A small sound classifier, trained from scratch: held-out accuracy 99%.
Rows from block 9, named by matrix and row number. Rows with one number belong to one channel. Each number is 128 + 32 x the weight over the matrix's rms, rounded and kept within 0 to 255. All counts start at 0.
# filt: filter width-3 conv, dilation 16 (model.blocks.9.filt.weight, 256x256x3), inputs 192-223, a 3 kernel for each
# gate: gate width-3 conv, dilation 16 (model.blocks.9.gate.weight, 256x256x3), inputs 192-223, a 3 kernel for each
filt.17 [ 98 124 128 124 108 117 182  99 146 153 129  98 101 158 127  60 116  91 124 140 106  76 138 160 178 120 123 118 198 184 163 151  94 162 142  74 135 145 151  95 124 120  91 123  98 178 129 174 185 172 111 131 214  74 177 156 110 126 114 134 181 157 160 160 164 161 125 118  74 143 175 136  68  99  81 124 157 173  96 139 108 102 168 180 150 111 146 129 100 122 114  85  71 112 110 121]
gate.17 [228 189  91 212  84  82 123 110 115 108 116 104 156 130 102 176 155 126 144  75  91  94 174 103  97  95  76  80 104  79 162  54 121 182 180 123 122 161 130  80 169 145  80 129 156  98 169 124  82 168 168 147 129 126 187 126 129 106 106 122 165 112 147  98 109 138 113 126 138  91 135 176 108 114 141 152 148 188 119 147 162 116  70 145 172 163 137 113 150 101 154 121  67  94 166 120]
filt.18 [117 152  99 124 162 104 171 106  93  91 122 115  94  98 156 147 128 168 136 128 105 184 123 118  93  92 158 144 125 157  62 119 170 162 100  91  95  98 182 176 136 160 112 130 150 180 144 119 173 174 130 122 129 137  80 121 117 146 154 120 129 124 129 108  54 189 159  98 121 129 132 108 196 126 144 106 122 108 108 129 164 138 131 125 106 128 122 114  99 141 198  76 114 113 148 131]
gate.18 [ 97 108 106 130 145 170 102 128 177  98 118 107 106 107 149 124 164 116 136 150 151 137 123 119 109 103 112 122 115 118 100 171 147 105 115 152  86  90  80 143 111 114 132 174 120 127 139 101 123 132 177  92 118 156 107 181  90 121 153 162 128 138 114 124 186 118 100  64  98 116 116 174 111 148 120 109  81 142  80 169 134  66 142  68  94 155 178 127 136 139 134 146 174  85  87 202]
filt.19 [ 88 140 107 103 150 148  94 135 118  82 119 129  59 101  77 156  84 138 104 112  80 102 106 124  72 165  88  51 176 161  55  76 101 120 179  97  82 129 122 102 103 101 119 128 136  93  92  48 158 129 180 166 171 123 138 205 112 106 107 123 130 141 156 160 119 100  76 112 103 131 101  99  77  78 147 141 133 114 147 152 125 121 122 139 171 118 136 137 134 112 112 159 149  79 210 182]
gate.19 [114  90  99  86 147 127  90  60 133 114 108 193 140  95 113 197 103  99  96 100  71 139 100 138 133 180 142 162 155 119 141 139 122 124 129 119 126 149 187  96  94 117 105  57 107 133 115 148 108 125 131 106 125 142 200  99 134 149 115 174 113 117 143 137 111 105 110 145 127 131 132 150  80 153 141 140 175 121  94 118  50 102 118  96 156 180 119 132 172 152 101 195 130 112 115 148]
filt.20 [178 100 143 126 118  90 131  94 145 109 106  97 112 145 109  92 123 168 159 106 122 116 120 162  48 142  90 121 129 137 154 175 148 119 182 152 120 114 140 179 144 137 107 100 139 168 114 129  58  74 155 131 146 111 114  82 107 135  98 175 108  98 147 106  87 152 110 125  46 120 143 100 122  74 114  79 117 173 110 166 154 104 103 112 131 160 117 151 176 138  81 122  78 109 143  55]
gate.20 [ 57 120  93 164 149 153 118 150  64 104 123 150 157 135 118 142 159 149 132 111 101 138 131  54 106  86  82  73 111 142 158 159 160 137 114 123 181 104 170 114 106 107 134 138 178 112 122 106 136 171 135 135 153 117 163 125 173 116 108  95 168  92 130  86 134 112 145 147 174 152 119  71 124 166 128 121 152 122 173  94 113 189 140 148 123 121  80 115  91 135 113 150  92  85 169 131]
filt.21 [154 131 149 164 182 168 164 188 135  68 101 110 105 126 121 120 162 129 112 183 141 128 144  89 106 143 148 141 164  92 111 135 128 155 138 120 131 106 123 115 140  98  62 126 147 215 187 133 140 155 162 162 165  86 162  86 110 154 141 164 101 184  74 157 143 156 113 129  61 173 109 150  93 127 146 120 108 105 124 129 142 111 121  79 155 168 135 146 170 145 125  93 149  82 197 116]
gate.21 [150  95 144 129 149  95 130 142 139 163 133 130  78 177 130 120 143 156 115 111 161 136 113 179 187 119 141 120 129 168 133 134 127 176  85 125  96 204 162  80 155 141 118 126 157 157 120 120 158 216 125 122 133 130 163 153 145 134  92 166 141 130 105 131 156 157 175 128  95 130 140 117 137 133 178 187 134  62 151 128 131  96 116  95 130 134 112 105 129 129 164 121 133 112  72 115]
filt.22 [143 133 114 168 131 134 167 103 116 111 126 106 133 148  64 191  93 118 145 151 147 107  99 115 146 154 118 175 164  89 124 190  92 156 108 187 197 109  69  94  99 150 140 148  91  92 178 191 141 129 137 149 143 101 145  74 114 104 104 114 148 152  78 119 149 117  88  85 119 155 127 152 142 162  88 118 129 127 122 171 134 125 134  76 146  72 125 158 126 125 153 156 147 144 116 138]
gate.22 [113  85  92 113 120 155 178 143 148  74 155 115 123 132 152 143  86 129 110 131  81 146 106 115  95  82 133 167  96 127 160  74 162 152 125  46 106 170 131 142 123 110 110  98 126 109 176 154 107 149 150 110 109 158 159 201 164 112 113 111 136 131 147  62  81 152 156 164 191 112 114 135 110 134  96 136 148 126 149 115 146 117 151 132 179 138 126 159 147 159 149  78  73  76 152 162]
filt.23 [118 135 123 130 120  66 111 134 142 133 150 127 117 131  89  81  93 130 127 160 107 116 148 105 145 189  99 172  92 135 110 164 128 111 120 118 122 114 157 155 114 120 110 153 116 116 103 160  80 137 134  79 130 117 163 149  82 113 130 116  94 124 162 156 104 173 145  96 124 182 116 123 163 169 151 144 144 138 176 102 120  89 121  78 129  99 126  83  96 136 109 214  96 104 141 138]
gate.23 [108 198 113 187 131 142 201 119 139 138 154 123 103 111 153 103 114 176 154 141 130 123 128 120 199 107 150 127 136 109 157  35  77 178 137 136 147 152 167 125 125 147  91 133 164 108 114  85 115 102 178 119 148 177 169  97 161 136 161 143 166 173 142 120 182 151 125  91 105 105 118 187 127 140 121 164 218 121 114 102 197 112 102 127 155 113 104 159 127 128 172 110 108 165 163  87]
filt.24 [131 123 144 140 185 103 128 155 156 154 124 144 137 129 114 151  88 113  95 136  95 134 131 149 170 150 183 146 129 133 141  99  63 159  71 101 136 157 136 167 117 143 131 112 105 141 157 141 127 119 184 114 109 142 130 175 186 180 106 153 139 129 106 105 103 131 161  83  65 155 125 121 115 131 108 141 117  90 157 129 129 186 144 136 147 113  96 136 176  97 122 125 160 126 109 134]
gate.24 [108 115 110 111  49 172  68 150 133 165 187 125 188 114 102 154 148 142  92 138 103 140 120 119 163 151 104 111  49 136 131 147 112 170 138 154 158 167 121 106 136 113 182 115 184  79 143 142  66  65 128  84 126 140 152  64 101 170 133 132 140 159  89  93 144 110  77 158 129  89 134 113  77 131 157 123 112 158 102 148 162 115 149  92 181 175  93 165 142 109 101  94 163 130 114 156]
filt.25 [ 97 111 135 181  96 118 180 137 136 106 131 172 130 126 136 143 178  90 104 167 159 113 122 196 139  80 158 108 112 148 155  85 156 108 172 119 111 103 153 161 115 128  81 154  89  46 175 108  71 119 160 153 129 102  99 170 158  89 129  97 120 116 152  71 165  95  99  90 107 100 149  80 151 146  87 115 148 119  53 118 161 157 135 185 135 131 117 146 106 114  94 169 106  31  98 122]
gate.25 [103 111 137 110 178 152 155  93 178 120  76 150 182 155 139  99 177 149 132 125 111 141 124  83 104 122 165 151 176 194 103  72 163 151 117  74 112 163 106 119  98 117 109 120 154 142 167 125  98 153 124 140 129  91 125 134 182 139 111 114 141  68 120 107 117 129  54 140 113 159 107 144 112 144 156  81 168 158 140 148 117 148 119 130 149 164 117 145 115 162 161 155 124 100 133 167]
filt.26 [210 113 107 151 150 135 134 213  80  97 143 128  19 173  98  95  69 159 116 188 155 101 151 132 215  94 135  77 109 146  97  92 143 108 131 152 113 133 111 116 127 141 104 147 123 104 126 137 128  88 131 133 104 153 168 154 108 124 157 125 166 148  84 113  88 181 135 147 142 144 120 130 120 117 116 182 137  58 143 122 135 187 113 100 125 151 127 154 177 115  74 184 170 158 159  94]
gate.26 [ 56  97 167 137  84  82 182 152 112  99 102 141 175 187 191 103 116 100 144  79 155 144  89  70 123  94 144  80 149 104  95 142 187 110  95 145  54 121 170 119 122 134  88 184 111 103 114  90 166 152  95 104 122 120 136 146 123 132 140 127 178 136 154 126 108 105 106 130 140 138 108  96 123 127  75 122  97 126 146 126  93 197 199 111 125 115 138 113 123 133  66  97 128  97 112 168]
filt.27 [119 133 125 107 135 110 115 112 129 131 136 170 186 164  73 149 136 115 125 154 163 120  94 148 163 106 149  56 110 169 154 168 128 113  91 167 118 110 122 101 155 203  92 175 150 131 157  90 161  96 143 142 139 119 199 130  70 145 126  67 190 139 143 134  84 139 126 117 160 108 104 109  97 118 134  89 104 120 164 117  83 145 109 105 135 110 101 139  54 121  92 110 117 133 171 113]
gate.27 [153 142 137 184 119 141 119 167 159 147 162 122 151  57 151 175 158  80 111 132 148 123 107 146 114 174 220 107 157 120 171 118 157 107 137 122 148 146 160 143 117 119 137 140 122 110 158  72 138 104  85 145 134 118 145 175 126 161  91 112 141 153 123 161 120 147  98 146 131 123 142  88 105 158 123 129 159 179 116  83 117 138  91 103 131 137 132 151  90 113  90 182 172 118  73 124]
filt.28 [144 112 164 126 128 119 135 110 108 135 148 151 100 127 118  76 137 132  85  72 134  98 106 159  55 156 106 122 167 104  73 123 156 147 107 107 131 130 135 134 104 148 139 115  86 101 186 171 150 113  62 113 136 160 105 136 106 147 121 165  77 107 127 108 107 169 115 128 183 109 140 131  67 182 129  95 145 134 125 174 101 101 105 180 112 146 146  94 102 142 132 135 105 164 140 143]
gate.28 [127 163  70 104 118 136 160 143 166 111 113 117 124  55 185 118 146 182 158 170 115 162 141 127  96 112 101 164  87 158 108 107 153 117 127 115 193 120 136 103 130 128 160 157 102  95  87 100 159 138 136 145 143 143  95 109 148 113 164 150 125 150 141 159 167  84 127 208 165 147 190 133 141 145 139 119 155 136 135 174 157 179 128  96 123 166 178 119 131 127  74 105  78 144 102  97]
filt.29 [125  80 130 146 133  89 119 144  93 150 154 132 120 125 170  93 138 130 165 155 137 156  13  79 184  80 138 193 133 112 155 134 117 161 114 142 114 158 137 121 164 148 138 111  74 120 102  85  76 133 133 146  90 168 108 129 160 124 147  88 115 153  97 140 178 141  93 120  41 115 102  87 138  95 135 140  84 137 139 104 117  89  84 170  54  96 172 107 129 153 143  79 107 191 118 171]
gate.29 [124 191 159 117 117 161 152 126 100 144 155 110 121 136  92 169 142 105 103 117  79 163 157 129 113  62 158 177 175 138 141 153 128  99 120 107 127 168 171 122 138 159 125 192 114 107  97 130 131 131 106 210 144  96 153 148 136 101 124  81 162 134  64 131 139 115 142 162 122  84 142 125 110 155 137 170 152 136  85 152  91 103  98  91 131 160  67  89 183  83 124 181 135 148 165 121]
filt.30 [113 128 105 148 106 155 138  83 120 138 102 152 165 112 164 141 121 171 102 149 142 110 107 132 103 130 135 161 120 143  71 127 172 151 136 115 147 129 158 104 111 135 136  88 137 101 144 160 150  69 101 130 102 162 143  93 112 160 180 125 161  61 140 129  69 104 138 149 111 177 146 105  39  84 149 127 148 157 122 123 145 136 154 127 121 131 137 150 104 108 176  62 145 183 169 147]
gate.30 [101 149  95 115 130 139 107 142 118 133  86 153 192 140 124 158 100 115 139 148 120 104  98 106  98 143 182 149 134 118 115 150 106 150 140 147  85 143 174 101 122 101 120  73 193 105 107 176 102 153 100 114 112 143 107 101  85  98 117 115 107 112 148 115 105 135 104 128  99 116  97  85  67 173  97  87 104 118 100 111 137 138 156 187  65 155 145 153  97 109 108 139 118 117  65 112]
filt.31 [157 192 113 110 149  70 163  51  88 169  99 176 114 162 165 143 139 110 101 142  95 127 146 100 212 177 137 150  96 137 114 168 118 186 102 123 108 128 136 101 173  81 118 120 147 248 128 108 113 132 143 142 182 101 112 123 196 135  98 142 160  90  96 146 108 177 121 148 149  72 147 132  95 197 141 145 150 122  83 107 127 180 194 116 172 159  85  88 139 173 150  97 164 160 141 152]
gate.31 [106  92 109 116  59 133 173  80  79 114  20 114 105 155 146 110 170 154 182  55 133  65 146 158 117 151 114 172 126  91 127 153  64 128 120 110 165  84 105 177 150 157 134 112 131 116  66 138 165 170 145  96 121 114  91 142 136 111 178 177 119 115 124 118 133 150 137 140 153 167 118 134 116 172 106  88 139 127 118 102  79 149 133 132 173 106 170 155 173 165  98  75 144 201 126  58]
filt.32 [121 105 165 156 158 149  59 140 135 167 134 106 108  56 139  79 149 124 127  68 128 180  87 110 159 133 107 165 119  85 176 112 142 126 124 117 170 108 141 134 146 126 120  93 164 139 162 119 150 137 137 141 144 110  91 140 168 163 146 112 122 152 101 124  96 143 129 134  94 148 116 160 159  72 108  83 154 114 102 116 144 130 131 103  95 145 121 146 102  99 157 139 156  65 149 138]
gate.32 [ 77 138  73 140 206 159 131 159 168 112 157 126 181 176 157 129  96 136  57 161 109 156 114 149  71 132 118 128 138 134 127 126  80  99 160 145 124 123 154 143 106 145 136 145 149 105 186 132 137 132 137 123  97 140 108 157 143 126 109 138 146 149 126  66 104  92  90 119 146 130 120 118 125 112 137 130 180 169  92 131 141 124 151 127  95 111 117 112 132 120  71 156 123 103 212 177]
filt.33 [147  97 121 130 118 138 171  92 148 153 140 162 164 132 178 145 196 141 146 158 119  86 114 194 123  72  85 128  78 170 103 157 100 120 159  90 132 156 127 119 143 131 150 118 161 156 115 140  95 103 151 150 164 111 159 124 179 138 178 100 156 139 142 155 139 159 166 156 106 164 153 154 194 115 121 119 136 109 102 151 176 148 148 144  70 137 140 105 155 111 137 109 118 105 115 137]
gate.33 [193 204 126 119 115 104 153 136 189 153 157  81 130 166 189 139 164  52 167 103 183 107 107  82 113 124 132 123 177 187  42 133 171 156  99 162  75 101 131 113 103 152 187  94 131  68 119 104  90 159 128 149 107  99 137 132 166 112  91 144 159 127 102 103 115 132 128 131 110  97  89 119 128 121 115 116 141 145 153  88  76 150 162 134 162  96 124 114  99 130 102 119 109 127 156  88]
filt.34 [139 121 117 158  87 129  94 104 178  71 143 148 119 116 149 115 101 138 121 153 137 151 143 140  90 163 115  97  93 179 110  54 133  39  99 166 150 136 104 188 129 153 188 168 128 165 108 159 149 159 162  74 134 135  83 102 109 109 119 142 113  94 121 144 149 117 136  80 133 146 144  72 113 149 123 131 114 118 151 115 110 172 146 197 100  85  87 103 135 131 152 119 117 113 151 101]
gate.34 [135 143  91 134 115 136 148 115  79 159 191 129 107 127  84 152 167 115 188 100  95 146  52 121 110 148 132 103  82 104 116 112 140 159 107  93 191  52  56  92  82 137 127 129  86 194 113 136  77 175 152 154 158 132 148 178  84 144 102 111  99 103 115 161 131  89 130 116 140 121 115 140 191  95 147 140 136 118 103  85  68 122 139 145 144 166 151 124  93 108 142 118 154 157  89 110]
filt.35 [ 97 169 130 133 182 119 136 181 114 138 134 121 129 136  73 131  85 105 107 136 145 182 161 123 212 186 154  52 144  77 140 154 183 173 104 122 105 181 166 104 158 144 110 157 140 205 115 140 137 106 143  94 142 147 165 144 155  74 150 142 160 135  91 148 104 125 181 155  71 164 132 105 127 120 144  94 130 117 133 172 161 109 170 136 148 123  67 155 163 143  99 115 177 153  81 207]
gate.35 [141 128 168 118  85  97 112  81 118 125 127 128 115 135 144 151 139 145 125 129 138 163 158 190  70 128 187 101  91 142 106 154 110  81 113 194 104 108 110 121 138 101 119 132  99 146 136 138  62 165 115 131 139 193 106 139  68  77  90 124 155 131 104 155  96 122 186  53 106 114 131 125 161 103 115 114  63 178 164  76 113 176 106 131 130 105 115 122 123 117 110 122 135  86 100 158]
filt.36 [151 171 152  94  99 173 150 102 146 113 113 131  98 142 130  99  59 148 106 109 161 117 176 131 175 148  67 141 132 130 112  83  96  75 152 141 111 136 120 154 117 139 116 185 111 138 164 124 141 160 131 133 157 212 115 122 118 129 149 104 103 166 153 128 151 139 140 113 131 101 123 122 168 104 132 179  94 143 104 160 133  87 147 142 125 149 107 127 135  69 151 135 121 100 145 119]
gate.36 [172 100 134  66 153  73 112 100 115 156 105 153  95 123  80 109 198  92 146 136 142 169 138  90 157 153 133  54 145 143 100 193 119 137 123  90 145 133 170  80 116 111  90 115 144  78 180 141 141 106  94 201 138 150 139  83 113 129 179 104 120 114 107 120 132 171 128 106 171  92  96 112 151 148  66 124 152 111  76 144 118 144 162 124  70 154 150  71 159 173 183 122 137  82 109 146]
filt.37 [172 164 144 149  84  99 108 113  84 126  91 125  85 143 126 101  93 100 124 114 162 179  94 129 110 138 104 157 143 108 168 128 159 161 134 112 165 122 159 159 119 121  97 208 117 124 154 168 124 151 171 167 173 118  99 141 139 166 153 105  87 111 106  93  89 149 148 153 129 182 115 116 118 127 140 137 121  99  91 108 103 102 113 134 127 131 158 161 132 159 187 107 126  94  75 122]
gate.37 [112 165 118 121 145 100 100 151 124 108 103 145 158 105 121 122 114 117 164 135 107 187 133 110 123 107 114 144 147  91 176 208 152 147 161 135 127 101 173 152 167 123 113 143 146 178 205 119 138 106 153 131  84 134 115 120 105  80 140 115 139  93 119 105 109 158 132 125 127 100  98 101 157 123 110 147 164 115 115 124  90  80  90 141 132 126 154 134 127 128 125 148 119 130 118 113]
filt.38 [174 112 107  72 133 124 132 129 129 171 150 100 132 175  72 160 105 200 173 138 138 156 159 111 170 136  97 184  83  70 193 102 127 146 141  98 106 202 123 109 141 155 117  86  58 119 132 120  73 137  58  76 154 135 135 134  87 144 146 154 112  86 116 107 159 141 161 107 126 106 163 115 110 125 175 137 114 179 124 130  99  71 106 154 122 182 118 150 175 113 135 138 134  81 231 135]
gate.38 [141  99  42  70 155 156 125 106 120 101 173 124  54 160  97  97 185  74 171 162  86 107 140  97 172 161  59 179 130 134 167 210  71 195 131 163 109 116 138 125 133 103 163 153 104 195 173 113 115  89 165 112 115 167  78 144 111  65 128 151 111 120 109 105 109  74 127 103  71 109 174 113 196  74 101 130 163 144 169 131 151 101 162 119 128 107 115 127 146  90 152 168  69 117 127 129]
filt.39 [ 86 146 115  97 156 163 127 116 155 106  99 125 118  70 198 197  80 112 161 130 120 143 132 159 131 173 172 158 147 145 103 164 122 116 108 132  94  78 143 158 129 127 120 130 146 165 195  43 121 137  81 131 106 121 173 133 157 143 136 169 171  82 118 195 107 158 124  86  81 150 100 101 135 156 128 150 163  87 120 129 117 120  96 187 140 131 159 143 113 163 128 131 103  67 140  90]
gate.39 [ 94 135  92 119 106 166 111 102 121  85 117  84 153 122 110 172 177 207 138 140 121  90 156 137  46 120  99 106 150 114 123 154 142 132 119 117 155 215 128 100 171 145 123 153 161 101 115 199 157 118 164 154 150 134 194 174 153 151 133 166 195 119 171 100 125 165 141 127 124 114 142 157 112 108 167 126 121 138 144  91 163 145 141 110  90 155 129 149 118 125 101 135 157 143 122 105]
filt.40 [ 96 128  90 145 111 157 115  90 117 166 118 121  96  77 162 103  69 110 121 109 140 146  83 148 164 128 163 107 173 109 132 138 143  96 105  45 137 118 180 103 162 121 151 171 154 158 140  86 117  91  69  85 149 114 142 119 199 158 161 126 114 141 133 145  87 101 101 116  80 113  83  85 157 115 118 153 116 109 100  94  96  84 156 129 129 150 149 109 139 128 161 135  97 145  86 113]
gate.40 [147 118 165 155 126 104 156 153 131 110 110 156 142 153  99  61 135  97 144 110 119  64 132 121 194 143  70 120  71 109 113 130 123 161 124 118 191  85 150 105  77 108 155 105  96 137 206 134 168 142 129 143  97 164 105  81 162 177  60 139 146 154 144 129 114 149 113 123  90 155 121 132 118  93 125 160 122 106 112 176 125 119 136 101 168 122 114 147 167  96 109 159  82 111 129 131]
filt.41 [ 68 151 100 175 122 155  92 147 143  66 133 121 110 165 150 165 129 169 102 154 107 169 170 175 155 168 133  95 112 142  80 125 112  84 161 105 141  80 115 158 129 175 150 126 113 169  63 186 128  93 113 129 138 125 117 160 115 111 103 158 155 120 148  87 157 100 124  65  93 161 104 154 191 116 146 141  51  93 175 151 161 109 122 203 144  77 113 118 174 108 158 129 100  97 175  97]
gate.41 [178 139 119 198 115 106 170 119 107 119 156 132  70 136 159 186 120 150 151 122 110 203  76 163 173 118 146 109 121 152 102 137 188 133 101 144 121 133 108 158 109 125 153 108 157 156 176  66 139 118 172 175 117 134 158 141  86 176 111 154 130 100 112 120 125 133 105  98 170 157  68 149 124  80 117 180 194  76 120 110 159 107 155 133 112 164  67 112 100 107 129  57 118  82 132  83]
filt.42 [101 203 181 134 142 146 150  99 132 162 149 121 139  90  84 108 130 137 103 157 127  49 136 144 103  76 127 116 166 132  83 122 136 160 128 118 111  54 156 113 119  90 120 118 201 120 132 182 154 124  81 131 116 144 128 117 137 113 145  83  95 143  97 164 135 105  94 127 159 131 102 100 190 167 120 106 113  78 109 161 135 131 111 114 137 121 107  81 152 164 137 113 125 121 121  95]
gate.42 [168 204 149 133 130  93 120 128 132 184 110 154 133 113 127 101 131 166 160 192 142 168 149 129  40 137 134 143  88  90  65 114 161 134 168 134 190  89 148 132 180 140 107 120 135 126 222 108 118 176 112 166 166 143 129 148 127 218 163 122 181 166 140 174 126 151 156 194 151 142 113 113 115 103 109  84 156 123 124 160 126 171 116 105 118 118 177 152 151 165 129 144 140 185 105 108]
filt.43 [184 125 156 124 148 113 126 102 161 196 125 143 162 185 155 131  53 160 162 122 127 141 131  93 101  94 163  95 204 128 218 106  83 147 142 155  83  91 157  96 199 145 125 156  97  62 103 118 118  91 129 137  74 155  63  97 127 115 133  86 105 112 126 176 133 117 157  90 201 108 159 130 120 178 120 142 195 132  48 128 155  94  75 114 118 115 150 126 120  97 146 123  64 107  58  99]
gate.43 [100  71 174 153  85 156 162 163 111 104 141 143 187 133 120 144 125 120  97 104  75 157  88 147  89 109 132 173 120  89 156 125 151 149 104 109  76  97 147 133  88 130  77 142  99 118  63 162  68 170  97 142  99 120 145 123 135 139 120 121 137 168 186  78 115 175  86  96 166 181 115 111 161 201 204 126  97 118 119  87 124 106 183 139 109 119 138  88 167 122  62 101 104  90 157 186]
filt.44 [114 136 111  96 133 163 156  64 115 187 180 202 134 146 167 101  99  77 119  73 154 175 130 190 124 117 169 177 177 165 158 120  90 158 149 147 122 197 181 146  84 145 155  96  80 184 114 149 100 150 121 182 148 149 145 158 121 176 171 129 118 157 109 143 181 145 161 109 183 170 141 164 121 149 175 154 102 133  98 102 123  99 158  80 142 148 132 138 155 170 193 106 169 151 168 129]
gate.44 [149 141 127 146 119 110 159 101 150 139 113 175 104 182 112 159 129 122 110 107 146 124 117 129 103  95 120 112 155 102  78 103  90 110  94 111 141 141  96 108 179 101 162 115 122 107  67 148 101 160 142 183  75 126 161  96 138 127 131  75 164 148 150 100 146 159 102 119 166 127 155 130 147 136 117 130  54  95 130 117 131 109  91 101 150  79 105 126 111 118 160  93 153  98 105 119]
filt.45 [135 115 182  73 114 123  85 168 108 164 190 159 113 108 145 194  68 103 125  62 144 122 183 153  85 162 160 143 118 151  92 197  81 181 136 102 121 145 124 150 106 146 173 117 152 140 109 121  99 113  83 119 122 115 136 122 136 147  94 132 101  64  64 134 127 171 188 159 133 137 144 126 103 131 140 141 119 141 136 118 137 118 118 126  75  75 128 100 132 181 180 170 134 158  99 142]
gate.45 [113 123 124 108 118 199 100 190 107 146 188 121 208  17  86 166 128 136 133  76  96 165 155 163 142 138 105 126 138 107 114 139 186 121 136 106 173 133 113 139 124 118 121  79 131  60 152 130  94 104  72  96 144 106 146 100 156 132 133  82 150 180  86 150 129 110 143 122 108  96 121  88 139 160 121 207 130 116 180 156 146 210 113 119 133 102 116 114 138 103 146 133 104 171 124 124]
filt.46 [ 93 138 108 103 148 118 112 168 121 121  83 140 169 116 170 188  98 112  96 150 150 104 129 118 209 122 188 157 156 122 141 153 165 176 145  99 147 131 141 158  92 114 113  80 136  68 138  77 115 157  63 126 171 138 133 140 138 128 175 125 128 106  85 148 103  84 120 116  90 119 178 174 104 160 139  94 165 108  92  98 131 156  13 120 134  70 131 136 133 199  83 156 144  53 156 170]
gate.46 [165 107 174 146 141 111 107 173 139 154 120 122 130 128  72 142 131 157 137 145 137  85 174 106  92 139 131 121 177 122 162  96 115 128 151 167 127  89  85 115 175 103 166 154  67 178 126 113 133  82 127 141 119 162 156  61  83 139 181 133 144  84 122 156 110 147 144 181 130  92 184 171 146 146 127 109 118 112 119  82 103 131 144 128 142 113  80 148 161 106 115 160 106 151 111 135]
filt.47 [193 157 172 121 133 130 150 109 147 145 117  96  46 104 106 128 103 114 166  98 152 112 121 144  98 116 116  97 124 192 121  98 146  84 131 148 124 127 131 121 125 122  50 141 150 101 123 151 165 161 118 150 107 165 179 123 109  69 132 170 164 126 120 139 118 119 163 167  98  85 141 137 151 101 126  94 167 139  82 139  93 123 142 190  98 135 104  78  95 117 121 118 204 163 142 118]
gate.47 [129 131 122  78 154 131 159 100 117 129 145 110  71 162  95 139 112 102 126 170 127 200 124 140  99 174 124 113 135 121 129  43 138 125 156 115 168 150 147  84 133  95  98 109 143 112 220 130 126 170  61  92  95  94 142 119 105  52 121 134  71  66  94  84 138 115 190 126  78 128 122 125 161 137  62 143 119 145  60 113 109 172 100 117 131 102 142 125  92 110 194 175 120  81 185 155]
filt.48 [130 166 167 131 201 107  96 116 110 151 132 132 138 116 121  93 108 128 122 137  99 136 163 111 193  87 144 142 140 134  58 133 182 111  83 144 152  94 119 139  95 125 192 116 142 109 134 116 109 162 113  68 153 150 162 151  97 110  93 151  96 104  98 161 128 109 140 137 149 143 121  79 101 126 160 163 141 144 103 140 123 107 124  93 135  79 146 130 110  79 140 156 142 178 125 129]
gate.48 [165 112  97  84  84  98 126 137  87 106 111 143  86 127  72  98  70 164 126 123 212  84  82  78 156 189  40 100 149  43 121 137  97 135 124 119 130 143 147 157 132 141  45 103 109 154 129  97 123  91 162 156  76 129 147 143  25  60 158  75 101 136 177  97  79 111 109 102 192 105 173 172 113 120 141  85 163 152  99 146 114  45 117 118 105 129 128 136 143 147  69 105 110  59 150 165]
filt.49 [104  70 110 117 128 139 136 113 171  95 121 122  73  96 161 160 139 100 153 141  95  90 144 195 194 175  81 141 125 137 143 116  84 116 124 115 125  96 141 151 111 151  95 105 123 192 164 119 142 122 141 155 123  80  73 157  92 129 124 153 112 122 134 129 114 158 115 114 162 145 102 161 143 126  93 146 150 148  96 152 127 100  93 183 145 146 141 194 150 127 123  89 121 180 122 123]
gate.49 [168 156 120 177 118 148  87 174 140 111  83 155 146 150  99 167 109 176 108 115 156 107 129 136 108 167 205 165  94 152 141 197 111 127  98 144 175 133 122 130 122 104 188 137  83 102 156 117  85 161 136 117 128 121  91 178 128 137 128 109 142 111 107 137 129 126 153 105 137 130 102 125 194 108 151 108 172 167  88 132 135 134 104 141 134 122 153 132 166 160  81 129 143 136 108 129]
filt.50 [144  86 141 119 146 171 118 193 103 137 110 159  75 148 113  94 193 112 135  86 134 178 161 133 121 139 143 111 172 113 129 102 150 158  89 105 151 179  97 150 139 122 145 151 110 237  78 144  97 130 110 138 111 126 164 171 146 124  91  77  96 125 127 110 116 152 101  44 124  99 122 103 148 155 148 181 126 120 136 166 135 113 118 141 126 131 104 104 168 117 168 121 113 140 109 116]
gate.50 [ 69 116 125 112 128 156 179 131 168 102 137 139 151 101 114 128  48 184  95 168 134 124 131 140  80 172 117 134  98  74  83 127 122 128 201 132 131 147  85 131 134 144 151 100 111 128 141  60 120  78 112 142 121 138 155 138 127 148 147  98 181 140 125  68 176 126 168 130 114 120 120 177  99 123 154 103  95  99 132 159 140 125  80 143 102 122  84 131 156 104 124 140 117 159  91 155]
filt.51 [138  85 138 176 106  76 142 174 147 157 136  91 108 130 184 137 135 151 141  96 120 119 184 176 146 147 116 183 136 100 123 118 150 123 105 193 154 135 141 135 125 160 166 202  59 163  64 123 137 191 179 134  56 187 113 159 114 123 126 114 139 180  89 188 125 149 154 113  94 127 147 114 161 109 163 149 123 196 142 117 150 141 168 120 102 136 138 134 128 186 113 128 162 144 136 116]
gate.51 [ 87 140 151 159 176 112 153 161  61 133 137 120 118 114 118 123 110 179 142 137 143 154 115  32 108 107 127 148 159 163  79  83 179 150 147 124 110  72  97  90 158 105 190  81 150 206  47 117 151 156  59 184 109  69 188 149 156 127 111 131  84 148  31 146 159 155 140 150 134 133 126  86 186 115 142 107 122 144 111 109 141 133 113 128 130 149 139 213 102 156 169 166 110 165 147 125]
filt.52 [191  84  96 135 125 128 110  74 172 141 119 111 159 140 148  75 111  97 108 127 151 150 104 150 156 186 163 174 152 118 146  97  86 120 106 152  99 161  68 101 147 132  71 117 148 153 157 129  50 100 121 126 118  95 159 148 134 131 111  96  96 150 102  96 167 143 136 140 120 112 157 125 176 174 167 178 120 147 139 139 166 156 130 111 109  89 113 120  75 166 146 151 134 110  63 160]
gate.52 [180 182 146 136 146 104 131 164 164 163 148 112 128 118 180  94 176 106 132 120 136  87 117 117 159 157  94  88 151  78  93 147  75  97 143 149 128 155 140 152  91 152 137 112  74 118 156 161 135 108 129  92 108 134 120 127 154 131 102  91 141 123 115 149 127  87 108 144 143 137 129 117  89 144 164 117 153 136  89 158  75 121 123 127 159  99 128 136 182 116 134 162 145  91 102 103]